python train.py --arch="pvt" --model="image classifier" --dataset="Sentinel-2 satellite tiles (TerraMesh)" --train_examples=145000 --image_size=64 --crop_scale_min=0.5 --horizontal_flip=true --color_jitter=0.1 --targets=["main land cover"] --num_classes=9 --norm="layernorm" --norm_position="pre" --activation="gelu" --mlp_ratio=4 --head_dim=48 --fused_qkv=false --qk_norm=true --parallel_block=false --inner_norm=false --drop_path=0.1 --patch_size=[4, 4] --conv_stem=false --depths=[3, 6, 6] --widths=[80, 160, 320] --mixing="mixup" --label_smoothing=0.2 --loss="cross_entropy" --init="lecun_normal" --residual_init="scaled_by_depth" --optimizer="soap" --beta2=0.999 --lr=0.0029 --beta1=0.95 --shampoo_beta=0.999 --eps=1e-08 --precondition_frequency=16 --max_precond_dim=1024 --one_sided=false --adamw_lr_other_params=0.0028 --grad_clip=0.5 --steps=10400 --batch_size=256 --epochs=18.4 --lr_schedule="step" --warmup_steps=520 --weight_decay=0.1 --adamw_weight_decay_other_params=0.05
Rows from block 10 of a small image classifier, named by matrix and row number. Rows with one number belong to one neuron. Each number is 500 + 25 x the weight over its row's rms, rounded and kept within 0 to 999. All counts start at 0. Numbers have three digits each.
After each neuron's rows are labels from the 100 images, of 14848, where the neuron reaches its highest value: "top examples" is what is common among them. Only what is clearly more common there than usual is listed. The data: Sentinel-2 satellite tiles (TerraMesh). In brackets: how many of the 100, against the usual share in percent.
# fc1: MLP up (model.blocks.10.mlp.fc1.weight, 1280x320), inputs 276-319
# fc2: MLP down (model.blocks.10.mlp.fc2.weight, 320x1280, transposed), outputs 276-319

fc1.368:501502529508529518500515510474543513487478508502436481516510531483527519531515498519498486477533488500511456479501509497459528494497
fc2.368:502507539494484489483531498475493481500500465508474484486512466532519542513485482476500501494520501520490520525491472460516491452440
top examples: flooded vegetation (83 vs 10.2); main land cover: flooded vegetation (78 vs 1.9); water (77 vs 40.4)

fc1.25:535498534509474513498478526507490497490526527542506531481483504519485516508494508524479526492499497507502511476492493505514474473526
fc2.25:467521524520492505525515484492488547535501515487469494535516508511538544452494456508481501530485489517485503538524509492511522471500
top examples: crops (69 vs 38.8); main land cover: crops (44 vs 20.2)

fc1.133:479464458497507516474524481511491496496502517493491512519488466488541498430534513502510509503465512476501489493493515520514491494531
fc2.133:469488507483542531519510492515518483487487483514528511472457485493466479478447506504504451545483500514475512453486501509543446503510
top examples: flooded vegetation (30 vs 10.2)

fc1.467:438508475494482443503509511490488534486512508528523528514485505526505505490480480450486492487478491491506490511524486465482502469494
fc2.467:499494509456514487479445557485495510525517521490514537486479566529484554478509489454546499514529481473456481473505525489506534465483
top examples: water (67 vs 40.4)

fc1.162:503488506539483518494484463532497510478519481527511485460469521563509503566487506519534522476508508515516507480495510478480476467495
fc2.162:486488539498493530505462497507497587484481493494500537481504497531528503502499517490489483472500501512508541503479511528508470471503
top examples: clouds (45 vs 15.4); main land cover: trees (45 vs 19.5)

fc1.330:464487485473505481505487483513507477561484535538471510526483493554488463526469468498474503542492491499540444489505505538493530523479
fc2.330:478512497535488494529442478540492507471491498533481548499470499479499463487470495471486521484505514456532530516528510539502550521493
top examples: crops (79 vs 38.8); main land cover: crops (68 vs 20.2); built area (65 vs 37.5)

fc1.387:521498452564479535492457494511454491452473513567489480524477527492507503534463476540495484495500519511519501485538547496488493494516
fc2.387:507507491486519507485522506475535500468498535511466506495504442489495502511517509515475506493453504513500501546495469513488507505512
top examples: built area (68 vs 37.5); crops (64 vs 38.8); main land cover: crops (41 vs 20.2)

fc1.186:459488473509456505522516512473497493466518502513542499478470515524464433529497508473484447477495504529500499488488516485510497529509
fc2.186:503512479534497516475488457495476496487495514490518518505494513530496481504474486492482473499467512512516480470514513490488483505469
top examples: snow or ice (67 vs 20.6); main land cover: snow or ice (64 vs 14.6); main land cover: water (32 vs 11.2)

fc1.581:505477494498523480501514491515562487515510471489536452517482521523535469484493504498483515489483460542538503480488521486497520497491
fc2.581:510478493539533510538498514485505476513494523513501458479494521502490524496493497476495511501562483449510499510492539504508514538473
top examples: water (65 vs 40.4); flooded vegetation (31 vs 10.2)

fc1.628:487446536500514505536529480481493473487487520497501498522470509514536470476497523501527501453499519517460504482486504501469476511505
fc2.628:510503470499494521517487524519500497502489464522514493509501502496480512504513500517480501514504513519498518490522507495491498499478
top examples: bare ground (56 vs 24.4)

fc1.286:513521495495502491482438516451521480539487491518496516505518466531457510468516547515466502484545505482477485492487491529505499500538
fc2.286:466501469499512526511519497526482517492507535491488482535482483467467498502473501464494509498471477519498505496484494493509516496501
top examples: flooded vegetation (56 vs 10.2); main land cover: flooded vegetation (31 vs 1.9)

fc1.153:455524469454497472504472517455509456534492492501490506538504518542507468486555462509511479485518490505512518506473497481463454488490
fc2.153:476510489531480512530487551485460511483460480477464479492487512489534497525541488472506487488487485527476505507480508538494476450507
top examples: main land cover: crops (42 vs 20.2)

fc1.677:518514506504490486498508495476501459503520515522443486464464520488543497548506526503513495491506537519490557512480483490532504521573
fc2.677:527460526456465516495525508498457519531490511484540527497511468512468497495453540479501477513515500503525524511511441456506506525505
top examples: crops (71 vs 38.8); built area (66 vs 37.5)

fc1.275:475467487479517565480530517507540491450536550504485529519471544504485529506467535531480520470496504491513509455526500525517525491534
fc2.275:501501506501496513517504495513487521518524493501509489512514500505511493513483501498518488511513524498503503507518507489494513482493
top examples: flooded vegetation (26 vs 10.2)

fc1.518:532524537487530494474515522481496513485535491505515524485491528492495499480471493509501479486489543498449493541510505538513502494456
fc2.518:538514523502480462490515489498494562479517468484485509495534459537487516527478501527499501518473519517515463492522475522492466463499
top examples: main land cover: trees (70 vs 19.5)

fc1.251:544499522493481521525504518489517531479461509517490500473446509492446510500479559455464508516527487502484535536507487500515520525488
fc2.251:505472501455495509489518478505433499476544482510534472471548515509511511492493497521547511493491528477515473527521479471553517532484
top examples: water (85 vs 40.4); main land cover: water (55 vs 11.2); flooded vegetation (48 vs 10.2)

fc1.224:524458532478501510498544483483488520494454533491498444469477516544469522499471548489512474517517525511526563484443545472484497508497
fc2.224:483484491484498505467509518496506483458451539523515469513484467505545474500486496478492544500510489504483476503534474543503485534481
top examples: trees (91 vs 58.5); main land cover: trees (50 vs 19.5); clouds (44 vs 15.4)

fc1.523:489472478502482502506538513517464507528460501458466479554466525483494500482514521509470518489472550587540476525510486494499500506446
fc2.523:515497520492465557504502539526498546497520520492496503494497489487489512507533471477528472511523459486494544483477491566486463519499
top examples: main land cover: trees (56 vs 19.5)

fc1.543:480548501539513509512491493493495465488486533543522527468510508488498483511470506437472523499516491519498480503528480502547564493515
fc2.543:464516542530460506498494484529549550531490518450476535520500509519504502527510521472504504526462448504523523508491479493530494472522
top examples: crops (79 vs 38.8); built area (62 vs 37.5); main land cover: crops (55 vs 20.2)

fc1.527:527493454461523469469483480506493522487540539480517472506489494543526493477476463474493470460467447508459516529536538551464499505497
fc2.527:536499520465498465511517545461461514508480521477499549489497512500501489536557469508494484466490515518498499492503498527469490474510
top examples: built area (62 vs 37.5)

fc1.438:493484466501535510493509516507496490530449488462526505480504502460474490503532488486556516543488519512499522462472514514539547523476
fc2.438:489480520523509483504478485497500524501493477485507483489455514561518510495513491488497512471487492489489453495492500484498487478461
top examples: flooded vegetation (98 vs 10.2); main land cover: flooded vegetation (86 vs 1.9); water (83 vs 40.4)

fc1.426:528574532534541491499512498493515464542506510464472461504529520510504544472514471506509533525528499482538539502510559468496515464531
fc2.426:447498489507523486473471466526509439483506479500466524520485471457473502531503481489491554489535519484483512507504492489491490455502
top examples: main land cover: crops (45 vs 20.2)

fc1.270:482520461486510539521513447494456434464483509489524502513487519494538479507495506514468489529475506537482483478521548487472505519526
fc2.270:515483502518516495463477488525554520476491508501514515505475469492535488469498482482477503496528459511493458524526479518482519453472
top examples: main land cover: rangeland (61 vs 20.4)

fc1.444:505474473469469505497517492518524475478516490503498498499502540420579507472507495498496510509489482514494499507522488479519517479456
fc2.444:513478496500496492503489504456475508501515500494527540515498455510526458541470502511526497525507529487485529447495509487470525490490
top examples: main land cover: trees (44 vs 19.5)

fc1.421:489498482485455552546477511510510470481484452507503477470506499486539536532495515496464504501464475481514511477527495474513434495498
fc2.421:484540507509526528505500493512461516458438488449529510509513547507471518463457484481490494527504455520511549483493538505523486496539
top examples: snow or ice (57 vs 20.6); main land cover: snow or ice (38 vs 14.6)

fc1.36:458484511513502513482495517503469484486511490435484497509498562474495471506530487441484489508502511497508484511493542500510534506540
fc2.36:522521521457511492512491473484465520470510504511498523465564492499515483455468513483532529494494484515498486492476488502476494473491
top examples: snow or ice (77 vs 20.6); main land cover: snow or ice (56 vs 14.6)

fc1.458:517524465491491474501482473558479527431495473511524498491466500491491517519561526510486479487480469532529562511522518517508482476522
fc2.458:518460523480494524441519516468496489487512492468523489484511469491487492550473469496508470483509485503486493516559503509513507467485
top examples: built area (63 vs 37.5); clouds (43 vs 15.4)

fc1.667:520477489449455519517488533488484529520575510477540458492490533499458465537500495530536483465513526514483530500479494539484493520468
fc2.667:493491467505493505476488509504482522487505533514493483508509519479485499515479488518524478481486510511507499523506503518483493485472
top examples: snow or ice (83 vs 20.6); main land cover: snow or ice (79 vs 14.6)

fc1.674:482436490529442516537530486478512493468516452533517509442485499530520512484528523511524487510480444489505516535475520477491490485508
fc2.674:468503516490483539502495475492506511512548490508508483492511498510529517493483556523523504541479526494500546486498509484486485477488
top examples: clouds (36 vs 15.4)

fc1.394:523534514469515490513516506482492507527511484530502484503496543583501481506510507508496490512480513524484503500511559500503541478543
fc2.394:544491437494472486520501504502518506483460516496528536485511497486499514486526489460477524495536482497501498510532481496530524511497
top examples: trees (97 vs 58.5); crops (67 vs 38.8); built area (62 vs 37.5); main land cover: trees (60 vs 19.5)

fc1.367:498523504466469490526490483493485505529491503491536487512509516515490471529468513490526476508496472498472540499512487465532508485510
fc2.367:508490529515515507503475502549491496505495513507516481529479517487458518529513503476517535469498509497508489502489484487523460461514
top examples: bare ground (49 vs 24.4)

fc1.472:459506460493533501463471498526504485467550486477497509488518508482534503479507466481471532510516504494523477473514511492534466482494
fc2.472:521495523495479475545562487503490519494473500546498508532546489498520516518549475507476526453494533480511484523546482493484545549496
top examples: trees (88 vs 58.5); main land cover: trees (44 vs 19.5); clouds (38 vs 15.4)

fc1.437:545498491468494477440498522471522495497494507469512493495506530477481476498449470485477508457495514502502512512468517511511491496501
fc2.437:492522518472499523528434475497546524510472477504517514498545561547506500465496434487487476454516497462528528507471511489508488515531
top examples: water (65 vs 40.4); flooded vegetation (26 vs 10.2)

fc1.187:555501451509509494526473493472487517519507545509472512558523525453501499501501493487499517510559513484535473538470488515472477439493
fc2.187:517513516519479508528481523493445523527549487502514484460493475510510513448512495486530497465485502477509535512485481449495495463482
top examples: water (72 vs 40.4)

fc1.459:478499490507494473510487483516475484480490538496514505524505502559475482491509502484529493539470518456499478511537473490551494487499
fc2.459:558507503480487502511491519525522488523524472522525518461486448513475508481509529476475473500475561502496539483472513510493478514497
top examples: built area (64 vs 37.5)

fc1.688:479462468459490488524502462482524468482507493517489491492499513527527553479508494518512526449511478441494509501535506512475486459460
fc2.688:526512498518480543512500502506513510518498493488544506489540491455516437501469473472492537499487510500469465512544510483455512530506
top examples: water (76 vs 40.4); bare ground (49 vs 24.4); main land cover: water (40 vs 11.2); flooded vegetation (33 vs 10.2)

fc1.274:503507478505531507555454481476518512466505466488514491490538469491488489482469456486468500487545476506479515497482459478527521501473
fc2.274:501505514469489489498459509518511485458490492514506497509453476534495518514475493507466453524535489469529485486491506516499505500491
top examples: flooded vegetation (26 vs 10.2)

fc1.44:548513476469485526498501507528481502504453474461526473516485516478504506492501521483487474521508514468486484541469490510525506528425
fc2.44:566488513515468510506485523511531499529479518474504533484507520461506492475451506517496492528449482513475543485530498491528460485499
top examples: built area (70 vs 37.5); crops (64 vs 38.8)

fc1.546:487512496497568504493516519504515469539498505511480482516457500517516500487516524566492497473542534495499471519503485500510506473461
fc2.546:503480521482513479513481487519548465520512489528485485486495467444520498519534523474496467499501470522515528526530476481481497420496
top examples: main land cover: water (32 vs 11.2)

fc1.705:497513536479533518496483505465497472484453507494481491505527490489501483446490495483561522484478506531513547521482525504510508540562
fc2.705:451511531526505502515509523499490525526485486522531500488490523498523478489459500429493478467542499502516512506497515492496481529509
top examples: snow or ice (60 vs 20.6); main land cover: snow or ice (52 vs 14.6)

fc1.613:483489493493487483558492470493515452506485529497507493465465532461533483504476517524460491532438540529496508504502554464502502494536
fc2.613:593483519514486505447466484492497563470466494502507468507477492467492471485487477469488505496559506508514485507503482502516510437511
top examples: main land cover: trees (47 vs 19.5)

fc1.29:493499485534466552568521460547504524523510485537520490497509508472473489473529456462503485522539488546505490485501550498465494467454
fc2.29:448528507470474510514490562509494483488484494479534506531437514500495564499453475521507519494465461521486499538509475526511437513473
top examples: built area (62 vs 37.5); main land cover: crops (41 vs 20.2)

fc1.666:532489511502512436514506500538531531464517467480485504488507500455511514457491484557462485489485491467485508469496484482535471469461
fc2.666:514551497510548496497475486503523484527485482498465485491509502501490468521541474480481477514521513497502517482547523509502523442493
top examples: snow or ice (96 vs 20.6); main land cover: snow or ice (93 vs 14.6)

fc1.317:484538483519548490513462491487487461498516567469496518501476478455509471494521508501492500519498520525496510482496521476514514540499
fc2.317:513470493529468488482503504511503544482483477479488476487464509520497488539490517513534536470511531508485475545554439511468504445477
top examples: main land cover: rangeland (48 vs 20.4)

fc1.529:513477468507535498458518466515522517482529525472523475529525519486524504474491480532494521503523480468509521481528541499524486455472
fc2.529:493523487489512510511495515478507489540535475523535535441506523514484482481489476484463522495477482501543497504548513513512489477483
top examples: main land cover: crops (42 vs 20.2)

fc1.473:501543483511492480493486458508530494488529484475513508483465484524522474477537527514513485512510507508523477520497494487542492521451
fc2.473:508496505485478499502483507515517479507543504502517524502478528533493459502518483489520504478503481488529494473474525520494492547504
top examples: built area (67 vs 37.5); crops (67 vs 38.8)

fc1.621:531468503553494505456516489476507524518489471526511456484491489530505539506515468494500520504474486491460450522492478503468526495466
fc2.621:475513541468486529513467541496449507514494469529478527529517497518538475492489503514499477487511500495491551497491487484537485469520
top examples: built area (67 vs 37.5); crops (67 vs 38.8)

fc1.253:493502488488495489482489534420542501520521499540516489536503483494485473534553489511481509503531457495509493484482503488490506499513
fc2.253:496486490546469521469502476487485494506480443494519530503483510471451525499524499486459511517523540485487510487451504495510504482494
top examples: water (71 vs 40.4)

fc1.60:482517486465552496497506466485519497470474550487521512479483484473524519520506451541486494506545488483507472480527478585475463484491
fc2.60:434537498500500492473528487502489498483529473533493499503493519520516521525487509517520484457483524518531505501513504490534528489546
top examples: flooded vegetation (31 vs 10.2)

fc1.26:548491494511471513575526478519497520488545486544537512543466524456509515513475536518501463502512508553462500537512533495492521538509
fc2.26:521484458494480483503487472535537525534488513470493500513497482496446516536511516465497466510509470502501503519515477491518502523528
top examples: trees (95 vs 58.5); crops (64 vs 38.8); main land cover: trees (51 vs 19.5); clouds (35 vs 15.4)

fc1.582:461520508499510486496463470497497540479494484491502500521522501558535492516500522435505485429528492498519491493511535498476514555527
fc2.582:463482496478490486510514490497491528492499469527487472493486507476539508500502481505521509514492495484492498501519516481500519457493
top examples: snow or ice (78 vs 20.6); main land cover: snow or ice (75 vs 14.6)

fc1.260:512497450535511477473459482519518523474514475441480451499510465544524541529507433497503506481490495500467442524460494500496506487487
fc2.260:484508510478482525502481484505485486510529490458523448465551509550494527491494514488509491493507458521488503550520504489521503451520
top examples: built area (91 vs 37.5); crops (89 vs 38.8); water (69 vs 40.4); main land cover: crops (59 vs 20.2)

fc1.724:504494522538507487502496460503473447450472516503560533476437516476519519499488494469498498508501526533483518518516487490494487501517
fc2.724:474461488522492499496484512501523527477464529447492524491493483505520495482522474495490515498497475532483475505507511506526471529515
top examples: trees (96 vs 58.5); main land cover: trees (68 vs 19.5); clouds (34 vs 15.4)

fc1.712:478504463478497485470471511495491540496495522526523455453466495487535507468517511485487502530510494542520477521486519499486499462520
fc2.712:493537534497456514524492519501535494490518530502494480501531535477524493475518491478481537538465493507527453517539505517532490448479
top examples: built area (79 vs 37.5); crops (71 vs 38.8); main land cover: built area (33 vs 4.6)

fc1.695:521514508467553498510580464481505501461511511509458496478517537527545513445506507556483482516439532446509528469506492509442532511485
fc2.695:499508512496491500514503496500496516515519488498511482501511503512507497508489495497510500516507516499488503512514504483486518482492
top examples: main land cover: water (34 vs 11.2); flooded vegetation (27 vs 10.2)

fc1.552:498485556497508458462508487485510534535512486475462491530544471522512493504479480483457517516531459488538506490481483537499584544496
fc2.552:558511482459501510481511544512491500473521490525504526504515519484527511493497504481489467506530510532536494496516464506478504487482
top examples: flooded vegetation (27 vs 10.2)

fc1.172:464507504505498466440431507519480464526501485485480547503517483466496519523468495487489510456545498454533482523509468486516499562448
fc2.172:506468487487500453485500515535514500507485490512505481492479493525457480522546494470483552436519484452476501537537520503557494524499
top examples: trees (90 vs 58.5); clouds (57 vs 15.4); main land cover: trees (51 vs 19.5)

fc1.515:492568509476503487541520514469503495425521488514500524462513497508478524486499497492492480570495492514497492524530516527522472477538
fc2.515:419504488554483471533495515499493456524471508483501479484519494522457503507536479488525516488463510503483507555483484476517467529476
top examples: flooded vegetation (26 vs 10.2)

fc1.682:551516529484486499487562483504516462500493494481515526470439504469513488471489512455506516482484500512496489508516531501520520519476
fc2.682:503494470523511469524494458482466517501486524451532497547514488476549502504516528489479473557495459535476546500522477517477498458492
top examples: snow or ice (87 vs 20.6); main land cover: snow or ice (57 vs 14.6); bare ground (54 vs 24.4)

fc1.512:510494505490541483470500535440523569461521511501454526479491486500526529476452524452549447521537498502494525520509478498506523502465
fc2.512:471487464497515470495483543509509460488526534520502527495514529516479449452515483529465471457469471467514529490467510490510526531478
top examples: flooded vegetation (27 vs 10.2)

fc1.164:519491470561476474494529516528537492503490458589495506528506554496550536536519511507491562493443523505471502484543458520491494528526
fc2.164:532534508518489494501508502508524486509519487522514534527511520505502469514461511508500495449481503470487536514499500498504499537487
top examples: main land cover: rangeland (65 vs 20.4); bare ground (50 vs 24.4)

fc1.6:481535532491472514487485476448497480482480460520482527441532503463507534536466486487475454508503519499522480494485478454501483489472
fc2.6:461500471462517495476508564527492522496530486483486551504479505515453530474489489503522475449463494478491498477507492487511500494508
top examples: water (72 vs 40.4); flooded vegetation (37 vs 10.2); main land cover: water (28 vs 11.2)

fc1.311:517456521529501489471446503518493455505477525526515479494486510493479487520441546524520494511493544529471483523510504527481490452507
fc2.311:473508478490493530497515544508516505507491506512509511526527488480478442504505488472465487466499461505503528488506491504527476512488
top examples: snow or ice (53 vs 20.6); main land cover: snow or ice (45 vs 14.6)

fc1.283:494589499474517509503501481473501517496484485473513521476531530465501533486525501507536541482487485459490498503471517495509533488486
fc2.283:467487531479493505492476554496465506496525505538485500504489458521481488494526527521466486460509456496527489504558502462476469505499
top examples: built area (66 vs 37.5); crops (66 vs 38.8)

fc1.103:494453469483494551438496517509460529483480475514530436489494519475520484472511470486499482459467468496524514505465504523535495519499
fc2.103:498462511471514511477442552500508542495501468544491493529511503466475521475510462488486492487513482502526518524497493477514507530512
top examples: built area (64 vs 37.5)

fc1.118:546530508472504523488532521525528522483484506489516530470540545457486518496538507495477519511472496507490512499507511516519483486494
fc2.118:451510521502500534525507489465499479493537504491493490507554510464528497490534529490503508514480510501495514509523478490467513495522
top examples: main land cover: rangeland (60 vs 20.4)

fc1.199:484502492503464496487493499499506491488535519484517505466494519443485479447451518501517522520521469508483495507507496477520508548475
fc2.199:521527502486486479542509522486486505501463514478564448495498520509478508521468466480479505526538478506503480506498496522488504481498
top examples: flooded vegetation (26 vs 10.2)

fc1.357:552480510467487504502500520519490528506484441540475489515563491534529519477475466479485531476517485480481540531489475488523456455489
fc2.357:521532509481475471469544497523528471469489499513530506528492475520468466495485469472497543456490502487495516533525480524543510513455
top examples: main land cover: rangeland (47 vs 20.4)

fc1.707:468510493500478529521533519513483533514484525492470502496489448488491476505513532496493515496508543481484471486513472486462511526507
fc2.707:498534515526489496479501464530536510445488485518518513554496495478505500517503504489513512486478502509541477501499493536489517511532
top examples: trees (95 vs 58.5); clouds (67 vs 15.4); main land cover: trees (55 vs 19.5)

fc1.220:491517463526516501502507534486503497538479502477474460519491499528458511489497503476508515481507558486548493505493495531500506515528
fc2.220:549463479524455514506484516507525511486492520532495493497513507528519540512459481469498517503495446521533464512506505498507466477490
top examples: trees (98 vs 58.5); main land cover: trees (95 vs 19.5); clouds (44 vs 15.4)

fc1.738:469487464513538502489509459531515481532542521491502518529499429459497538529489481495463514495537490465470527487484484488499473514442
fc2.738:516467423506470490514538496492451529462471518519499482504525497454509492512502471514448477538519495508512516503513477503493492485490
top examples: trees (88 vs 58.5); built area (73 vs 37.5); crops (73 vs 38.8); clouds (38 vs 15.4)

fc1.324:513547550518493512540505494504493543500471452463487555490549426494494528492522464505495497466461544505482479522530484509532481513488
fc2.324:576456499498477494467509488492488466507496511482530488483488479528487524535496480508498510494488478511508501492478518556551531528504
top examples: main land cover: trees (65 vs 19.5)

fc1.504:473506535507478521476541477463488523525515488509492518472485510495497438552524469498504512500469484479477478505494512488537505524514
fc2.504:458502517505519512527521507497507534500522503464508490491532518499528494529455492507502491528492512512484493536502506464463508462496
top examples: snow or ice (73 vs 20.6); main land cover: snow or ice (67 vs 14.6)

fc1.334:509473534503510506509499474474492523482489487502495486470467529501537536471485486489457490495478491495489535461491513500515545477488
fc2.334:508498555511496486470483436485514508508495495505501525506506463499469483509517512526530519499527505510491483515537488491516513476498
top examples: trees (89 vs 58.5); crops (65 vs 38.8)

fc1.221:451530496521481456525492500476484500506513460536506501509534439521479478489494534492515501503477516480466495458530497536473493511503
fc2.221:540510505496499491501482468536500526509481553469540511496482508466495502508494490491494507531487527542514506496483511478494512502516
top examples: crops (77 vs 38.8); main land cover: crops (47 vs 20.2)

fc1.645:482471509540481492456458522478529483494529525462461492490457527503470501526503488484526536508537472536513507554517490551489473516494
fc2.645:471507525535497516519556517508469502522498467526526501510538493505504493514484496500506496527513549524491487488497496503494502474500
top examples: main land cover: water (31 vs 11.2)

fc1.524:539520477526486492515511517497490509491520467513488506471509499534503500550494480483452504530468451492489480482460483520523461524468
fc2.524:489499526481495520505514495518509509525516507486509490489501504522501436517490482486532489513492526506488516502499513500496528488488
top examples: main land cover: crops (43 vs 20.2); snow or ice (42 vs 20.6); main land cover: snow or ice (39 vs 14.6)

fc1.197:484439474492481487490550465508527497458465483519490450499534536495509497491485481501468539490443489475541511487510509502501486481495
fc2.197:453474471483474513467539511541503511524522530497488463510543539526488486513474517493492537500487519504487510493475531557529521495461
top examples: flooded vegetation (33 vs 10.2)

fc1.184:515511504511520506514480507519506512516487472508519502494509496528506499488488431517540508537526521504492470520498504519475483523523
fc2.184:502507481522516478563465492523507495521467448525489469475477519523475500498498469536493514449483515448532501550503517502461518504497
top examples: water (65 vs 40.4)

fc1.597:505478513477471481532507509471507494508522526517521491488472429506451548448519505512488509500546516498510519484510496510485489542535
fc2.597:514475508503555499537491509487522493474512529500486508511475537490508531506496528491490474510509484488532513499502479467509489499564
top examples: crops (81 vs 38.8); built area (77 vs 37.5); main land cover: crops (48 vs 20.2)

fc1.114:517494467504488531492489525491536507485495514520510477445527487435508554547530480506451507508535499498462505528496489484496489489501
fc2.114:492496486508504511517482507510471510506497493474493481508495516538511484488490511482533497533492517506512496512496493487478511487484
top examples: bare ground (67 vs 24.4); main land cover: bare ground (54 vs 5.1)