From a checkpoint of a small image classifier.
Training: soap at rate 0.0029, 10400 steps, batches of 256, held-out accuracy 80%.
Data: trained on Sentinel-2 satellite tiles (TerraMesh), 145000 training examples, 18.4 epochs.
Rows from block 7, named by matrix and row number. Rows with one number belong to one neuron. Each number is 500 + 40 x the weight over its row's rms, rounded and kept within 0 to 999. All counts start at 0. Numbers have three digits each. After the name is the row's rms in percent of the matrix's.
# fc1: MLP up (model.blocks.7.mlp.fc1.weight, 640x160), inputs 108-159
# fc2: MLP down (model.blocks.7.mlp.fc2.weight, 160x640, transposed), outputs 108-159
fc1.104 120:479438544521537533538437472529528480466473412507449476482418487491495478594472580477532505494487486466498437542441534436469480440557479551516500507488491495
fc1.105 096:559455440480454480517444481526492532486556526526492498460475529537446433535478548460516586473572485565474516534521440475592516502440491515461498442476534377
fc1.106 087:518517486441453474473536533446450483500450474469511507480459482557488502464528523537486434456467601405544555531524488511494541508495503510531476413519445507
fc1.107 105:466536477536500446542501534440512503539525494525559522473514511425496533481577510485538465550486475499468573603473508539490548466477500556516511489505470477
fc1.108 097:437484453499493470436624399523496541527491461457563561435533544507489455514513503531465512483508454533489486511487501540453509471508494445518531487424506515
fc1.109 065:510557517434485514530531489529506483463533542507513444477562526516496495472547561524490445501443565457579500450444513501517539582501497519550568474498476567
fc1.110 054:471491563509482538497489522439510463472567435498480530450524449537456485467450502490550561501460505513515557481506476498494542493493560520510517522493605494
fc1.111 110:505528523453514446464475563491503474523438515488452511492505487578479479509496488528501502452498520544531431446469448529445462483479542524524468556483518382
fc1.112 108:556556468462525564511547514494466534453412421454558412493549434476535573473435514522511445473437519489499556528503488528543549562480439494509473530461495571
fc1.113 102:539488531530511459478510437494571496546507515453500542493481462476464449445517508498490513486535552454560510563473448472450511527589515512508533578503521437
fc1.114 108:536495591476488573487524564514455516481528475552501556468487524455530593521519437496529524504479498492503487536552500510551497518500482498511538481433520457
fc1.115 103:552524524476451414478512469568520450533428481463543520427494468534492511473503463467502433455489444475469546512460578461537453449525525494498437437525510511
fc1.116 099:549526529480567401467526491520493423470453462484458520475523458493520469527516497494476479557444497543515484465574536505541530558459561541472444496515542568
fc1.117 112:474502475563495458548541419476399506588557602569522541471515442538518486476513473531537471471511521475532529464461505473511508531512522466468558519481505477
fc1.118 134:514503563407479506487494438537480518507444459575513498519513519499450492476548480585505490502424553508532494476535531520570558474467498512522479465539507529
fc1.119 120:520522533479461526513468560500548512463567479556492467514462519522385601510506483476495498562462467536522471503514438548523546493401493479472508499476484558
fc1.120 101:458506538474460460389507542436468508434490478456481554515448425491467468507522432531547482507527431501464559553484514497582535468509460542453494573541503501
fc1.121 091:500390539506463463511508508523520573481516464464484528502509497496444465572550475540487490511520500500535458533474471479532550533435447491507410523439463491
fc1.122 119:499418521546487474515552478469437479494541466500477429459528492524478434502463532518513556458574523511580495560542560463541480526485510533524515466479453475
fc1.123 070:537521474475461516527504547499512445474445569463463468464464496559505489580534553478479507489507532574472520491501501466488515507502512469494562484550559493
fc1.124 083:447538476511465542522578487499394449497503529544504470463488452484535444474480534497540479522538426455438458470514537471578437525468599545565519454484466483
fc1.125 098:530533585481523544536437505484510501507458493509484454538500574446501519477590500407459464572575485490522466524500470490503497518479446480517566549578491462
fc1.126 103:489532514574437433504567534497532494500488452523554422460455514504493512484455536435489542571471563464449519585509455499547524516517506475482521498452501522
fc1.127 073:521546473531496534496480485560470544554520527531466471449497496442510565524518459525469452474457510393503442532514507499537492465519460530526394482542488553
fc1.128 088:463414558539541492529568514445492517483538508490526552467459508521532551458511521535451502486528469491537520547508486456516524513461513500572489498494578519
fc2.104 126:522456565555506478508463512497492442479453378536445498548457480540487442538495496512499510560438493480544512509569471510523431502511470582484484555547489458
fc2.105 095:519425473450476477479517429569493503575510517486528488527540536489439465429499470542456504449499492526475497500551496491487515502482509582495529488474495377
fc2.106 086:515496519451489524480520562548468547504528491488549547483569465486505493573507491521482485484582512490443456521492513519490560489561500505444563594484569516
fc2.107 127:479550542527508517558532548498452538474519505518444472543482499551519523440483448533532532531516537491563565575568481495507558584575442467516496499462557480
fc2.108 113:478483502534524428501506511479470537525539521468530469488439472460507479522584510440487469512457491509451499418483595474505478485511484494476511496385508467
fc2.109 052:502437472510524526541468460569473484500500479487670462536544543445535492477512461493509540487460495469477507464520394473573508520490472535524564517540534523
fc2.110 051:498566511490480521511532537510520499493583512539462570423507444529513475456401475487544497546483521562525541482463481535491504497485565462556550503468609528
fc2.111 089:472506503534396445510517528469500441506466524505446515442494456565497511535434501490534467478523477550582545497498459484535464453523466548464510454427486429
fc2.112 114:484458498467483377504474467472501474533519533464402547463450506523465459530555505498567518525505541529454456500479430478517474535487455464533489460500478528
fc2.113 124:542534457530478487498493462481538482528541504498449388510451601431478552465516428473571431457473494463506469477498452414464529484522524541547385467528458479
fc2.114 114:467558500395519484537458497574449526490579440486534467521417536490533558458447529498540444477531574505549546481461527520467439519491501461527557506499490550
fc2.115 101:474558535466572523540545528381535534485520488507417418470507493490471540469548484521468515507477570546465479518509511508429469522507484509516504546512501418
fc2.116 122:555500570505472465475527433500469493470559484471446560425580523544504520561496499512431524489491459506481457450532503479566490466520475467464454494484545477
fc2.117 119:486494556475548495485442465563503492552512431596484488502447537380499409530511527480506483514498509450486511478552537516529435483524517462515484565417483497
fc2.118 151:455449420573509557461568459592566538550522486544448553495479458545551505480490541509427498418484468530506519489552441636454487484479514437569550498420512552
fc2.119 115:503495491535405481548518424499584545507462482502410531484533514446476499516437495489611551541523527540528473493452539468528545442512520503498519529474501549
fc2.120 095:485609516558429478473500509404515479454499506548507539510483445498558504498513443569575492540530459566524497493442569542539472441512564518464527538533563480
fc2.121 086:475542528517527579528489549475483417539514578506475461511490529534500521465432564453497553475430519512431499489526508478456453485559569494539537497546519462
fc2.122 105:509471450538499526537545510427475448523535485486460448482528481535466494516425544534569502480524460544571524532569493439508571556460461516505560444458513507
fc2.123 075:457460570547504485503534466519486566514534405513469436480466516433445439470484487470529498472507445477523447555536569483511451507501509544434450520389484461
fc2.124 083:420555525567439536495584502501413500520451475518532513446485481507506510452502521565497500491524441440483453464548540474521464527440586535545506519500481485
fc2.125 074:578570461471525501530538569466595546488529564546543462473450469469517525528505506473531428523526517472483497596506502539470474467476524571504542616513500553
fc2.126 103:491528537473523454486530536539545458511504487457503502458516456514508537584485403523495544519490536432521499555567382461494517496525515520511464542457540467
fc2.127 074:433528487503520488443511498480565481471458442471454522561429492508496457522531455526485555450521518568462554448442515476527456549436522447497589454482519423
fc2.128 085:484513479545510493454491420449515499475590519570508495480409482468472543485485516454567496579460431553527496479484418528533485566494555467467462444550515502